config = dict(
    arch='ecapa_tdnn',
    dataset='short read English sentences (LibriTTS-R)',
    train_examples=26041,
    input='log_mel',
    norm='batchnorm',
    widths=[192],
    learning_rate=0.002,
    beta1=0.95,
    precondition_frequency=25,
    max_precond_dim=1024,
    max_steps=8300,
    batch_size=256,
    lr_schedule='linear',
    weight_decay=0.3,
    adamw_weight_decay_other_params=0,
)
Rows from block 3, named by matrix and row number. Each number is 128 + 24 x the weight over its row's rms, rounded and kept within 0 to 255. All counts start at 0. Numbers have three digits each. After the name is the row's rms in percent of the matrix's.
# fc2: squeeze-excite expand (model.blocks.3.se.fc2.weight, 192x24), inputs 0-23
fc2.0 114:141164087127093125150106129127159127125149129078171130149167115126104133
fc2.1 095:107131080133111139093074126153150131166156126135135131114126152125142173
fc2.2 079:139095070178147121128137123127135127112086128092138129127127156127129084
fc2.3 125:093119113096163125191155128127110125092121125112125126143160122127166104
fc2.4 098:156119133110118187078120125118146129125106129104123130133124192131137099
fc2.5 077:120177110131141170168136125118167125095141128137147130104088104125093137
fc2.6 094:113090098098132132088126128176144129136147130097155132162121130127092166
fc2.7 042:092127113096137129105126136124170123155079128116137132104183109128159149
fc2.8 082:143179148108096107135126126086102132089147128155115128175152111127114145
fc2.9 175:142159128099113095145128128109116127172177127144129129141100070130128157
fc2.10 108:137063120150099174122121129106163131137133125109160128089108115125148117
fc2.11 093:058137159108085147108171132123126131139146129113154130113110105125148124
fc2.12 143:109125094084175131141156128172128127111102128101138127132128113129174161
fc2.13 074:133130117061118133129141131188123130109170126120171129144141149127120112
fc2.14 089:141143128098174145123143128120171125094092128133071125152110113131108153
fc2.15 075:098136093107112166101098129141097128152185129157103128128158147129116129
fc2.16 125:099120086116115104117120130163177129133176126126099131176104118126113128
fc2.17 108:107119117171121120110176126097130127103153131130147127102086123129070143
fc2.18 080:162146116155155158140121130112097130079088125079145128092116116132129115
fc2.19 113:131146099101067133103159130141153128086148129166159129114128158131113126
fc2.20 083:093123137148107128123160129111147126135069130157176128097125127129118081
fc2.21 100:072167132124146098114079125120150129169146130118129129099141106129113157
fc2.22 089:096102096152083105139174129113136130130122129108123130162147103127098172
fc2.23 090:075147097154122109163153130127139131149131127102121127140058139127112127
fc2.24 131:109100110143108135136147128129129130138085131145104129136164173127059146
fc2.25 097:160097176137097114088075128121107131156152130123146124152121107129114109
fc2.26 169:115107139117097150085177129089121130091129127138124128170117147127122171
fc2.27 120:142099093086105116093131129158142126146076129156119128132125140127169158
fc2.28 089:152145110139109152110107128119134131137118123079149127096158183129084103
fc2.29 111:161144135138124107192141125101127127132110126148062131146119114129094131
fc2.30 086:148126160144128120140131127138105131171131125103103126102141161129097055
fc2.31 060:090079119116135168096145133098147126138114125129175122085113123132134156
fc2.32 083:086131174118140115091155129096142132094151132167143124170125143131137104
fc2.33 119:132152144146122097117168127136075131123102130112172125088084137125147140
fc2.34 119:138120128116124139156146128087098125127144130123151129178067091129129165
fc2.35 102:120111158148108150152114126156138126091086131138097127123191101127103135
fc2.36 086:168118133136157148092149133136119131152089128121154126079104103125148174
fc2.37 093:082169132156141089174133127104105125100118126114145125115101129126119172
fc2.38 059:121131144145088147158082128118145123152166128074126132141077118127129121
fc2.39 061:116154062116124141124147131141148131158115123102075126119142122133085151
fc2.40 107:134147107108152127183141130139170130097158127089142125157111102126088123
fc2.41 097:136121120122135102076156128126130128135151125087158126062163121129135150
fc2.42 043:152106123111138157081066120136148126127172122120110132108119155132136163
fc2.43 088:113150153100118083144143131139134133079135128154127124084119123125178093
fc2.44 125:120181080151114091162139126120144127115165128131103131137119150130138083
fc2.45 083:131136111148130142174070130183126124077116126125148129146137147128111136
fc2.46 088:126114101132163188172106132105127126118110129112115133108154184126133127
fc2.47 130:098166100149085111157106127120135128177149125130124128127151098127120079
fc2.48 083:113110074131140114150120131118145129092150124111152128151130169130064137
fc2.49 095:126102160108091158128151131130112126112146132165179125096088099131129105
fc2.50 099:107148064122149142128125126149120132107166125176142129107122079130122109
fc2.51 056:172141160112122125163152130129100123130149124098076121137073145134144127
fc2.52 179:141136170092105111087116128104093127168172129140160130114156136129122112
fc2.53 102:130102142122077129122166124091121129172144127147152131124126164131113077
fc2.54 078:125096123153149167132054128161119124105095131146107129129118123125153148
fc2.55 055:139153115132146113092098130111121126143120131193116131108127173129090092
fc2.56 131:160167166119151113104159126119144128096132128153085129087112133126091117
fc2.57 107:116137133102131118112142126098087126165150128165192131114108092127104134
fc2.58 103:163146078125113120119107125133118128115160129204113127123123156131105112
fc2.59 136:102109084181107161141149128096106127128145129161166128138118113128098111
fc2.60 084:142113146138120108112086126165133128117084129167095131094165121127085134
fc2.61 073:144123130172126116108100131104113125064108125180111132154095133123123126
fc2.62 138:141125119120114130157149128173164127113135128110117130073076119126168108
fc2.63 099:130118105124111140149106132126163132144115130067195122135099129130100142
fc2.64 091:136119145111140100129160129148127129134111126084067132150121165130169092
fc2.65 059:111171114144101107156134128157081122150122123162129126139094107131123075
fc2.66 101:103123093145105155119114126119151128168084125189160125118118130129097115
fc2.67 111:154103092118128134104105131113140131138145129051164129139170130130125112
fc2.68 066:134138113124118108176107129126166123056132126153095129142104104131136145
fc2.69 092:098152155083149136140137131174113128186153129157136132121103100127118130
fc2.70 113:109130137124144073075129130117104129173107126149148128101124153124169115
fc2.71 154:153129140091160144087132128071151125148178126127147128131106140127123096
fc2.72 094:103110169121121125107156129156114124131095126128161126071107130130183127
fc2.73 117:130144061110093120098133128159144127155169126135154132141102120128095137
fc2.74 112:150166157128154122084098126138147129084098130112108127099178126126141120
fc2.75 047:103138093111136178128162130139083130114148134104145119115101087120165138
fc2.76 058:154156172096105120132088130090110126124156123159127119133126114133129071
fc2.77 073:135138114121150121150126127076142131089144129130185126119169097125126087
fc2.78 138:086175123138099107142141129132164129152135127117090131109146076128107154
fc2.79 082:171110137083112142095151129069144126139151128159136126104135097126137148
fc2.80 047:138118125177156152081075123134096130103115123133134130122143108125113082
fc2.81 075:054133155102179098105112127113140126122124132146136128108157108126138129
fc2.82 066:065127119135122132165131122140099134094132132167164134137083121128138159
fc2.83 091:139178113090118126157111125082178131125156131102157125114115120128115153
fc2.84 085:118117159155169115136167127090141124115098127144165131073138121131108104
fc2.85 101:146142099106137142135134129123138126155143127107127126119077117131079198
fc2.86 054:114105132092129151146166130110144126095111122124055136113148158127110145
fc2.87 073:105127053128103104157140125093149127104151126139155126163130114128131146
fc2.88 057:150113144114092165114105132149141124109162129125089118124174082133107101
fc2.89 084:124178106132080146128139126127102128127099125120082127168120148130088152
fc2.90 104:115136125165136132105163126105098131087126127073149131085171125126133138
fc2.91 067:127111173096115166149107125087151125101136125154140133100072121125114134
fc2.92 100:136122071080154165138132129126161125161128130097136127096123140128125167
fc2.93 062:139115107123127165114116124212149124114129129114125126131127157134140078
fc2.94 087:188133111122122200124151130123131127099145130114121130122130106129108087
fc2.95 087:107127093165107175165119126155118128100141127107103127156085159125123114
fc2.96 074:126110093100185123117161125126148130123108132154161128097139118125143073
fc2.97 099:123131083076117128157133125162128126127152125110121127138157166125174091
fc2.98 079:132164149139126168140112123110085127184123130087120130118100103131096145
fc2.99 128:161136109111111170131126128124068126132119128168106129111121145126185112
fc2.100 113:140186175133116122152135129089093131111099130101145129083135115130121124
fc2.101 130:119092094141100087148135130153149131134133129125093127177109167130089133
fc2.102 137:132116137137177165129126126132101130166102128130070126154112163128121092
fc2.103 080:088151133137097133180128128131141131147127129115141124173077128130110082
fc2.104 081:130114090090090132126182130157183127135133128118121126135115126126103164
fc2.105 062:133118131098133110125129123133118124197156129130118132077103177131113156
fc2.106 081:189067122116126134102119126127126125085129133131126129106143087122150152
fc2.107 064:178097125153146081158097130146155129111107132121116131097144091125126101
fc2.108 121:145074174129138149123153132144089126121169129160099125104134128129095114
fc2.109 051:178114184117116125127086120142122133104097123087097135126150147135132109
fc2.110 084:115095121127123072115114132191110130152100130181131135108130123129131122
fc2.111 054:126133070105079105145108125136141123100108122127168128136145150126095164
fc2.112 083:149128129149099128130097130098154128133136132169064128134099158124084129
fc2.113 078:139138168141074129122131126106114130184107131113152131086085130133133139
fc2.114 083:146147088095127155119116130102113125126118125126156127158131207130105136
fc2.115 081:165151100093088158128057129148132123110140125123119125142105144128131146
fc2.116 126:092120114079133161131122131173140129125138126135121126114134075126181151
fc2.117 116:159104089139102157097127128093143129105118127148153131108119178128087147
fc2.118 077:121132138125152129133128128088080131140096129141125128078151189125159118
fc2.119 099:178111118148154123150156127095128127115072127090103132112156112129127155
fc2.120 083:116124125092141162177160130164103126089133127135112129130110151130080153
fc2.121 085:105156131133099092151148128110117128165119124112081131186105124132093131
fc2.122 092:118142102103107146159135125143130126126167127069132128142177162127092141
fc2.123 051:170093112162106097138124125160125135147082128108120127105154159129139167
fc2.124 085:120186133099139113148128125141065129112091129137158129148162118125148129
fc2.125 061:129126136093141102144158124160124127143150132120079132173098107130075136
fc2.126 042:132111062108134162124121119137121128138136128155127119149069166133138101
fc2.127 091:181148123159106148147129124154137127132088127130079127080129119123104153
fc2.128 144:100133112093132094113203129125116129152116128141181126109122114127123119
fc2.129 121:093103121120138156120162127182099127089124126149085128115141107130145161
fc2.130 085:119135147115071094134158129101114124196129127118132127143086137127118132
fc2.131 073:105084076146098111139119130118145124155146132084157129115136160131091130
fc2.132 091:075124128103160119138144128164133131094133131083087126102141120123163151
fc2.133 170:108139085123178166163130127115096127134115127118119128124119181126149090
fc2.134 058:142136187097118143107116128114130126132116123072160131162103132132161100
fc2.135 095:161129118109119131125099132131114126089150130098108129105146183129173171
fc2.136 111:160123164151111108138104129096092124138133130093153129126081148127161089
fc2.137 119:112133167138123149174116128138151132113169127069147127093124098130120101
fc2.138 085:186117101126132083105131127136104129100153128115129125114117188127125158
fc2.139 129:120147135121166126137093130132139128170171130131136127168099084130093096
fc2.140 108:136127068154155127115117128106182128128116130086137130108147157127093145
fc2.141 145:149067173105150119131078126100123131139138125130157125124109150130150156
fc2.142 105:167121162111122139104127128089166130170152125106150127133098080126130104
fc2.143 111:135123192117104150101151130121132125118122130084163130101145157129116084
fc2.144 115:118120123103071168146145129121149129119123130110103126180126100128178128
fc2.145 083:127126115158134164141131129099123130093154127080171124067149137125119134
fc2.146 153:083114114107120116121156127169152129176144129131082128145112089130097127
fc2.147 117:125113125111146143172163127171152129086122126090082129139139105128130095
fc2.148 186:089165167122071142150113126088133129147146128128091129120112128129159113
fc2.149 095:105085137153095134115146124119143130148167130154108129164103126131107069
fc2.150 123:145119154149118103108139126175107126158177130162123125108138099130079111
fc2.151 100:119099112087176129117147126150162126178124131077133127095131131129139115
fc2.152 053:103121139110124148140151129179129123098132125180113130131121083123073134
fc2.153 063:110094112083146106098138133152146122160170126161148124161104120124097112
fc2.154 052:073158119125139176145135129167134121095105133154134132126115095131153096
fc2.155 092:094143123126191151116104127131068129160132127123156128122111163131118136
fc2.156 098:098076123149110128129118128137143131112130129184069125125138170130113140
fc2.157 094:132128080148122134177127127107151128104168130133117133108114160128111069
fc2.158 067:123136170105096127158144125106144128151164127156161126124065101133131124
fc2.159 061:094133150132106138103149130088098132157139130117200124126149102123107115
fc2.160 122:132130138146121171140119127077118126172156127116121125151073124129124084
fc2.161 045:134096114118133155157114133147126125109138135131110124106139165122165051
fc2.162 103:108082144157168086103154127130139128123140130155129130126118110125069151
fc2.163 104:095127113139127119084118128163186130151107131133115131128143134129088078
fc2.164 079:155098094139160170142096129102126123085152124120153126135114134132153081
fc2.165 170:152121119165136121177135128139103128125166128098071129113098132130105096
fc2.166 168:157120094113145168130108129171118126107092128106084126125178134129119150
fc2.167 143:194141100144102165095107128131115126137148126149126127089128131130084116
fc2.168 116:098171098128121083153123129138183130104140129136106127132131132126076141
fc2.169 078:133162143073129128145115126132117125168146133144127129178101119130127072
fc2.170 073:102117100129133101056116130107129132114104133148153131103162169131143140
fc2.171 102:117161137135134061149124128123158126148130130154119130147063119129138102
fc2.172 139:122219142115150155127104129135117128105104127109109127133152114130131106
fc2.173 105:145126092150105166142175132133123128159178131105110131122138141126113079
fc2.174 072:096162118134165110188147122143096128111141131158099125140123102125089135
fc2.175 094:104104123127100147128162131094109129086123125080136129146152156131125183
fc2.176 063:130110098132156191114078122125100124143156129128156124149114164125141110
fc2.177 094:099103151106089121149125124166163129133126130193107127153145100130113126
fc2.178 135:102138153129111072116149128103095129127110127086190127132108137128134143
fc2.179 088:166085089180124136110097126125119127137145126139118125123124064128129122
fc2.180 090:132123139079166165156176129104154129145129127102135124109131142127119078
fc2.181 153:120151123105133128122203130144079126168141126117095128146116099126127133
fc2.182 106:105111158136139156106136128106089126160132127149076127143085163127158143
fc2.183 065:062133113130158143146119132117149127159151124155085128129093139128131087
fc2.184 091:204100125123105100111116127101179128138123130129152124111108116132150120
fc2.185 076:135134152102143089162133132101171125116111127098184129143099093124131116
fc2.186 123:152146099112111048131139127136171128140143126166138125138126144127146106
fc2.187 099:086096155172080104122115127114095130120124128140135126122137081130149097
fc2.188 110:136136170139076122131154127121122130150147129117161123067098144126143095
fc2.189 088:156144167127121143158138126103138124080141129122095127147091071129128150
fc2.190 096:126137181122101149112121126120183126120088126172108127125115109132092104
fc2.191 056:111140094085102154079104124110115134121099128121145129125136168123156171