Weights of a small multi-label audio tagger: arch ecapa_tdnn, trained on short read English sentences (LibriTTS-R).
Rows from block 4 of a small multi-label audio tagger, named by matrix and row number. Each number is 128 + 32 x the weight over its row's rms, rounded and kept within 0 to 255. All counts start at 0. Numbers have three digits each.
After each channel's rows are labels from the 100 clips, of 14848, where the channel reaches its highest value: "strongest on" is what is common among them; "loudest band" is the band of the loudest frequency at the time of the peak. Only what is clearly more common there than usual is listed. The data: short read English sentences (LibriTTS-R).
# c30: last pointwise conv (model.blocks.4.c3.0.weight, 192x192x1), inputs 0-63

c30.12:097086114091159082127127113111098212176119109178220150173099107175154155136126149144086176184100139095120175072119091142093129161153129116095083104102123167091158122182127141125145143103092106
strongest on: the word "is"
loudest band: 250 to 500 Hz

c30.138:048151158136084098146085124136128128163153120117114102109141145049147151189087157186114080143085092079136131118117130092162154130107151070090161117127128149096129070043080204128115119154178114
strongest on: the word "to"
loudest band: 250 to 500 Hz

c30.169:138150104098085150133116137155124108181058133163171114094118124094152124062152136173108137111120129108133137167112138087149158175114064089092116087099103118134159145146122131144103187186111079
strongest on: voice: female; the word "her"
loudest band: 250 to 500 Hz

c30.56:112090141147149125110166142108132131108081081160122158128195114099130164115132191130143143143112152095160183167072119103119143192113116092157127084097110145132107096086122127113108094066125074
strongest on: the word "you"
loudest band: 250 to 500 Hz

c30.67:131141176154106160141120056151176095121123106138159107187110118153083099120148141182155167152139123124082133168141184176121105126143166115111159141161123128122163168104105104125164151152163112
strongest on: the word "her"
loudest band: 500 to 1000 Hz; 250 to 500 Hz

c30.77:133070112200125111158093163159144142138146116170125154106131057113160173126073094143132175107059109144146105103147126076096130154105118089068132106123182135153117151065087162105110108117127149
strongest on: the word "is"
loudest band: 4000 to 8000 Hz

c30.74:119136183114061097106101116066112099108165066123145118124118106126142060147100159120144116169135128170128136103136178171126095112127110105158141119073087139163103099133105140080151134110141133
strongest on: the word "i"
loudest band: 500 to 1000 Hz; 1000 to 2000 Hz

c30.92:115139135163148113104101126102097094174095073110133162120111123106126161157113167102140160076168118154124102079125161123177109131135171134105188107074114184098156154126163139140095136104124129
strongest on: the word "is"
loudest band: 250 to 500 Hz

c30.143:112135126119136131086096108115165119158095139149088102164117126092173128092126171094078158113095101096131156120086130099115130185160103088156091131095127086107167085104115098098166112111126153
strongest on: the word "i"
loudest band: 250 to 500 Hz

c30.180:123173104170144108091057091070105107204141124099135143147118099112163140079120171140164110130114108093135137109129136134130136103121176167142092093101161126082147092092180099169153135081063119
strongest on: the word "is"; the word "he"
loudest band: 250 to 500 Hz

c30.189:169090142126171177095167120104160133091118101125151103141107092111098078072134138190172088117135101135146134099090138130085155097137125155188180132197171149125163117155203107139143116117125120
strongest on: the word "you"
loudest band: 250 to 500 Hz

c30.57:141150109144094083085118130152102106071144108133077126177167102112187117110188159098112127118144140114163126121099153071076203182067121122094146111087115104151148134124104105154148118128089110
strongest on: the word "to"; the word "be"
loudest band: 250 to 500 Hz

c30.64:107124129113140139131114125126096131157154148112089088135148120133173153109128148097113151170120148139135149139150112137057193153180121124112129108096160139161183129121097126133121113132151073
strongest on: the word "have"
loudest band: 500 to 1000 Hz

c30.115:039135100112163127156108132118123124156125140082109130200128177124146115074118159096101156114156113087103137101121173099165138102128136163079121074171121132076148113114139095092108094077104079
strongest on: the word "is"
loudest band: 250 to 500 Hz

c30.120:124088153122143073126142126185095106099153113093083148144142188176056126082136071139112162106117139111137094113141083142165154147139109131124126138103162138128145125132154095145142127124093139
strongest on: the word "be"; the word "to"
loudest band: 250 to 500 Hz

c30.167:121087129186077081129108131119150121115113126126112146080158122106096124156142157149167124184128089126136079142092122084169156137156126123141155093175109107118103079151133214087186082157136118
strongest on: the word "to"
loudest band: 250 to 500 Hz

c30.152:109156177115100155162196151090125119156099159084128141101110083148173139070175149081087089105111135164148128177132137189189118111079127119180076119145150154105143183159146090126109182115122101
strongest on: the word "i"
loudest band: 250 to 500 Hz

c30.94:110135119161121135131058099105126121172171156114118134127113112098089156095056103088129120130156176160077128107212154094111145145123146099094106123143106126078149141196125120168137059142160097
strongest on: the word "be"
loudest band: 250 to 500 Hz

c30.36:120090175076059145154105138149118114177083124121144140144111108119137163164100106158156094107094186116097188107132117119170161110106117109153135131117119188124178159211096137115103104081182112
strongest on: voice: female
loudest band: 250 to 500 Hz

c30.164:123072146144159104116073124122169157131126156113113075152089109080149171140132082150096150094078100093180167088117145212086123101145093159124099165128091136114150098112133179131135165103172118
strongest on: the word "her"
loudest band: 250 to 500 Hz