config.yaml
model: "multi-label audio tagger"
depths: [12]
kernel_size: 3
stem: "single"
widths: [192]
init: "xavier_uniform"
beta2: 0.99
lr: 0.002
eps: 1e-08
one_sided: false
steps: 8300
lr_schedule: "linear"
Rows from block 4 of a small multi-label audio tagger, named by matrix and row number. Each number is 128 + 24 x the weight over its row's rms, rounded and kept within 0 to 255. All counts start at 0.
After each channel's rows are labels from the 100 clips, of 14848, where the channel reaches its highest value: "responds to" is what is common among them. Only what is clearly more common there than usual is listed. The data: short read English sentences (LibriTTS-R). In brackets: how many of the 100.
# c30: last pointwise conv (model.blocks.4.c3.0.weight, 192x192x1), inputs 0-63

c30.140 [114 180 135 117  95 102  92 159 120  87 174 127 142  88  95 147 106 124 129  83  87 135 124 106 162 162 138 111 126 144 157 129 153 122 109 123 129 144 134 159 112 149 143 174 163 108  83 170 178 151 163  98 151 121 150 106 106 172 105 146 132 154 138 126]
responds to: the word "he" (50)

c30.187 [157 116 157 127 160  83  72  88  93 145 126 155 158  99 117 139 122 153 105 178 131 116 157 152 102 120 143 100 100 168 112 100 156 135 120 123 117 123  80 131 110 142 119 116 123 115 152 146 111 129 135 113  78 117  79  94 130 142 146 105 127 109 108 114]
responds to: the word "he" (39)

c30.42 [127 116 168 130 132 122 132 139 112  75 129 162 128 143 152 139 155 115 163 109 132 164 123 128 106 166 104 131 179 138 131 171 173 116 126 149 126 120 137 103 145  98 157 166 173  90 147 139 116 140 134 127 148 135 105 122 156 111 134  98 100 103 147 182]
responds to: the word "was" (86)

c30.49 [128 144 136 103 126 132 115 128 132 109 114 163 128 159 114  60 108 161 138 116  69 140 113 108 155 114 102 117 116 132 107 129 105  91 118 161 150 169  96 117 136 125  77 141 104 125  93 133  93 133 161 123 130 120 135  74 139 110 121 161 136  91 154 134]
responds to: the word "it" (30)

c30.83 [160 132 181  99  91  96 146 119 120  97 122  92  88 161 148 172 128 105 128 195 151 130 119  83 152 102 112 145 122 107 122 151 123 103 122 153 112 102 138 124 119 108 121 127  81 125 166 136 127 138 165  84  95 141 130 139  97 133 167  92 130 133 107 153]
responds to: the word "there" (52); the word "was" (25)

c30.97 [ 87 148 123 149 129 165 132  95  98  93 143 112 129  99 148 154 128  96 128 124 111 128  94 122 119 141 112 148 149 104 111 142 114 151 111 105 143 121 123 112 101 140 128 125  73 141 125 109 118 152 144 130 113 119 105 149 145 160 131 143 114 136 124 134]
responds to: the word "me" (26)

c30.165 [116 134 135 153 116 139 152 148 116  93 125 151 159 126 182 166 111 157 103 188 135 136 138 123 117 110 146 120 127 148  93 133 129 121  83  95 130 102 141 111 114 135 109 106 135  94  90 130 119 124 141  99  75 137  91 117 198 114  85 131 150 105  97 168]
responds to: the word "was" (89)

c30.100 [132  96 115 153 114 110 154  99 160  94 129 163 156 160 153 123  87 128 161 118 130 104 122 126 142 132 137 146 141  60 126 131 143 143 135 102 126 100 158 137  93 118 132  99 125 133 106 152 115 139 123 134 146 124 162 126 140 164 143 160 108 129 158 137]
responds to: the word "there" (26)

c30.163 [169 102 124  96 126 139 133  83 184 130 115 130 122 114 125 152 110 143 142  86 139 138 114 126  94 136 163 126 142 144 191 130 135 111 113 150 134 191 144 111 136 140  84  93  95 125 129 153 134 130  81  94 103 119 163 107 196 135 112 132 122 150 147 128]
responds to: the word "was" (26)

c30.129 [146  95 120 120 129 122 131  79 173 111 143 129 134 123 145 114 100 125 120 136 135 109 138 140 123 142 155  98 139 114  99  94 121 105 136 167 110 132 205  90 156 140 122 127 118 138  86 112 113 107  95 169 154 125 161 104 117 101 133 156 134 137 107 145]
responds to: the word "and" (39)

c30.99 [113  64 152 192 134 103 129 124 122 116 116 140  90 102 158  95 156  88 100 149 111 133 133 101 127 113 104 134 171 123 109 116  97 113 147 175 112 107 135 131 145 157 128  96 124  84 151 135 116 142 133 139 136 138  79 110 129 121 120 126 122 148  91 122]
responds to: the word "you" (45)

c30.4 [150 155 107 120 130 143  97 108 173 100 108  99 126 143 145 168 136 153 106 181 118 132 134 168 140 126 134 123 119 188 146 138 154 122 154 109 116 149 153 131 138 122  86 133 130 141  98 132 142  92 123 139 159 169  93 139 114 106 153 145 157 173  84 165]
responds to: the word "he" (80); the word "was" (26)

c30.188 [150 120 133 165 115 119 162 154 105 117 121 129  95 139 117 101 104 122 105 121 100 100 170  95 129 131 159 131 105 119 163 146  98 149 119 111  98 123 128 116 124 124  96 167 171 103 118 151 115 101 129 143  89 110 152 105 125 142 132 133 144 162  79 135]
responds to: the word "my" (35)

c30.117 [ 98 124 136 109 155 122 107 100 154 110 160 151  80 135 116 113 113 178 126 159 123 172 133  86 107 154 136 121 141 121 122 158 105 145 118 135 110 113 143 114 135 120 119 120 111 110 180 129 153 117 132 157 125 120 156 116 146 124  84 139  92 136 132 103]
responds to: the word "the" (70)

c30.65 [112 109 166 141 119  98 116 134 129 135  72 128 162 161 120 136  88 135 135 110 126 155  98 121  95 157 176 123 108 103 101 163 114 148 155 183  93 139 105 101 110 115 135 108  83 109  95 130 122 128 140 106 123  91 101 159 116 100  92 109 100 130 143 115]
responds to: the word "to" (36); the word "be" (34)

c30.121 [140 133 176 121 104 126 114  84 105  84 128 118 129  75 130 118 125 151 123 116 126 120 116  93 125 102 156  89 133 167 128 143 128 105 132 108 167 134 161 132 131 144  88 176 147 122 133 144 113 102  91 101 141 121  98 152 142 112 129 135 134 182 151 124]
responds to: the word "for" (36)

c30.150 [141  96 136 159 119 131 140 134 164 114 143  92 141 133 106  65 144 134 104 126 110 124 122 159 120 151 120 121 139 144 157 130 126 178 134 133  95 148 120 112 155 106 111 144 109 122 115 128 163 167 120 134  98 117 150 113 173 101 115 168  80 143 120 109]
responds to: the word "was" (36); the word "it" (31); the word "is" (26)

c30.54 [105  67 135 167 124 104 131 170 103  93 104  88 112  97 153 137  99 123 140 119 129 141 131 153 104 141 161 119 104 103 133 189 150  99 106 108 119 130 127  69 119 118 117 143 107 122  98 122 128 138 110 157 124 148 104 114 117 123 144 121 162 146 111 135]
responds to: the word "he" (47); the word "his" (36)

c30.147 [125 139 116 105 125 132 131 106 117  90 147 128  95 172 134 163 136 141 142 105 114 125 135 171 131 149 130  70 137 124 143 117 131  90 134 130 127 106 166 132 146 144  67 109  97 110  95 117 123 141 151 126 173 120 107 121 128  91  99 141  69 114 128  94]
responds to: the word "what" (35); the word "is" (25)

c30.21 [128 161 110 143  99 126 117 124 117 109 123  90 112 128 150 125 101 124 124 122  97 128  87  94 168 100  94 106 131 106 101 147  85 116 165 140 114 175  91 107 123 137 131 151 129 182 188 125 124 135 123 119 142 131 156 105 171 103 101  98 175 141 126 106]
responds to: the word "and" (27)

c30.176 [119 125 146 156 102 187 163 134 150 121  87  84 139 111 106 163 151 139 114 170  97 119  88 106 169 131 124 118 147 132 102 121 110 180 120  98 117 118 135 122 124 138 121 122 117 158 141 107 112 102 129 119  93 104 126 122  95 153 119  87  78 157 130  94]
responds to: the word "and" (35)

c30.153 [103 117 155 173 144 168 144 175 114 109 150 126 138 145 135 139  86 117 139 119 105 142 112 123 148 135 159 109 137 130 168 134 120 148 132 121 157 108 146 178 116 158 151  98 145 126 163 150 103 100 118 162 168 152 152 128 165 119 109 118 134 196 173  96]
responds to: the word "me" (39)

c30.151 [ 90 139 154 125 107 115 111 116 151  78 135 143 173 115  94  85  71 170 120 145 144 129 106 138 106 101 148 107 176 129  97 127 151 107  98  98  83 166 146  88 143 125 158 160 103 145 149 179 135 147 122 185  93 131 115 113 111 139 124 126  91 132 114  86]
responds to: the word "he" (82)

c30.75 [ 85 141 111 135 124 109 177 119 146 117 127 156 146 170 110  89 118 130 121 147  87 160 104 103 146 115 115 139 140 119 130 106  75 154 140 141 144 135 151 118 157 118 100 114 126 140 127 133 139 103 105 112 150  94 128 170 178 148 106 121 131 103 109 131]
responds to: the word "the" (94)

c30.105 [134 107 137 128 138 137 164 119 109  93 113 130 157 105 142 151 119 112 118 134  99  80 154 113 117 156 101  94  85 148  83 152 134 160  94 151 102 188 139  91 143 146  84 101 105 139 107 117 112 154 102 131 107 139  83  57 128 156 117 123 116 108 116 107]
responds to: the word "was" (46); the word "he" (39)

c30.183 [168 117 122 113 125 177 119 162  91 158 101 101 117 122  92 113 125 149 114 157 126 134 114 124 147  97 104 168 129 160 139 127 105 158 149 122 129  92 118 114 137 121 114  57 119 158 120 145 146 131 127 134 148 122 105 113 128 122 141 123 123 145 124 110]
responds to: the word "my" (69)

c30.62 [109 111 157  98 160 163 126 103 149 112 124 108 171 166  94 117 128 112 115 157  71 195 131  96 103 131 157 131  56 125 163 127 109 134 146 104 114 110  71 111 128 122 110 100 144 145 123 142 129 112 103  98  97 142 118 137 133 144 118 115 122 129  90 145]
responds to: the word "he" (41)

c30.141 [118 100 147 133  89 125 152 127 106 127 144 159 162 157 109  81 132 114 127 158 132 120 180  88 131 152  95  96 129 121 124 124 116 138 115 143 174 129 133 148 108 118 109 117 136  93 135 120 117 101 166 120 137 124 107  83 135 147 125 121 169 119  89 113]
responds to: the word "it" (75); the word "is" (56)

c30.119 [169 105 152 154 131 135 129 133 131 127 135  91 146 120 147  95 126 110 158 143 142  97 133 167 133 159 105 122 150 127 145 107 126 139 150 118 142 132 134 133 127 119 145 109 105  77 128 135 139 104  86 117  84 116 138 107 110 158 104 115 121 152 154 141]
responds to: the word "very" (46)

c30.51 [134 121 129 156 138 138 137  95  84 148 125 118 115 150 145 100 115 116  71 111 100 102 109 144 126 186 176 121 117 149 115  81 137 139 171 139  92 120 167  97 131 178 140 126  95 113  86 147 126 131 111 128 144 139 182  91 140 179 108 131  84 140 122 115]
responds to: the word "you" (51); the word "do" (34)

c30.137 [177 136 112 127  91 118 146 124  95 152 109 144 131  87 126 113 109 140 121 121 167 123 119  96 129  79 130 122  85 164  96 120  99  88 113  93 139 116  91 119 101 123 118 124  86 162 117 165 128 130 162  84 134 145 121 141 122 126 137  89 160 151  71 121]
responds to: the word "what" (51)

c30.162 [ 72 129 129 119 132 140 116 165  98 147 119  83 113 112 153  97 109 146  94  97 114 147 101 132 132 119 124 181 109 101 116 107 128 140 113 159 155 130 122 150 117 109 137 137 132 125 132 101 148 148 148 102 153 143  94 129  96 160 107 131 163  97 158 152]
responds to: the word "mr" (26); the word "very" (25)

c30.157 [132 153  98 132 151 126 123 115 142 142 121 118 105  99 140 104 147 116 170 117  98 126 138 159 155 128 146 176 110 115  98 150 112 141 146 106 122 133 121 139 145 152 127 110 121 123 124 105 115 149 121 159 157 133 139 117 110 132 150 124 107 163 143  98]
responds to: the word "for" (48)

c30.58 [114 121 115 134 109  84 110 128 116 147 170 130 139 134 146 120 128 122 126 146 158 160 107 115 125 162 143 147 159 129 118 109 131  66 149 150 136 122 124 108 133  92 144  84 110 125 150 111 135 155 136  97  99 102 151 104 165 147 115 146 160 100 172 103]
responds to: the word "never" (60)

c30.116 [131 154 124 129 178 107 120 132 144 131 128 154 169 116 139 141 116 140 133 113 139 147 171 113 149 130 117 148 152 148 123 139  82 133 116 151 179 108 147  98 116 148 126 114 111 133  91 167 151 121 110 130  93 139 172 131 160 176 182 143 197 140 133 135]
responds to: the word "to" (49)

c30.72 [ 79  99 162 109 112 133 121 158  94 117 185 135 151 119 103 110 154 114  99 203 143 122 174 143  86 152 113 120 123 128 163 111 162 115 133 114 105 106  90 128 135 143 151 153  95 103 106 129 157 142 142 112 168 156 124 122 149 180  93 157 137 131 123 161]
responds to: the word "for" (40)

c30.14 [123 115 131 121 145 117 131 170 136 145 139 128 188 129 108 130 192 178 114 102 143  98 128 111 137 112 130 153 115 114 123 150 148 140 121 129 154 169 120 110 133 125 169 137 118 105 139 139 148 160  94 140 104 110  85 115 110 140 125 131 151 133  79  98]
responds to: the word "to" (64)

c30.63 [115 152  95  85 115  96 101  40 139 107 111 147 121 163 123 109 105 174 141 120 133 128 115  91  87 151 127 127 124 167  93 119 147 144 129 135 104 129 142 124  94 133 125 146 146 175 131  98 143 163  99 146  98 132 114 144 135 150 115 109  97  98 100 110]
responds to: the word "he" (71)

c30.85 [120 173 135 114 100 124 146 145 137 111 158 142 118 178 109 173 148 182 132 162 130 107 131 145 111 132 103 150  93 139 116 131  99 167 127 131 107 132 139 131 137 161 140 126 187 147 145 118 115 139 149 148 118 104 145 165 149 129 118  91 147 125 155 161]
responds to: the word "you" (35); the word "she" (34)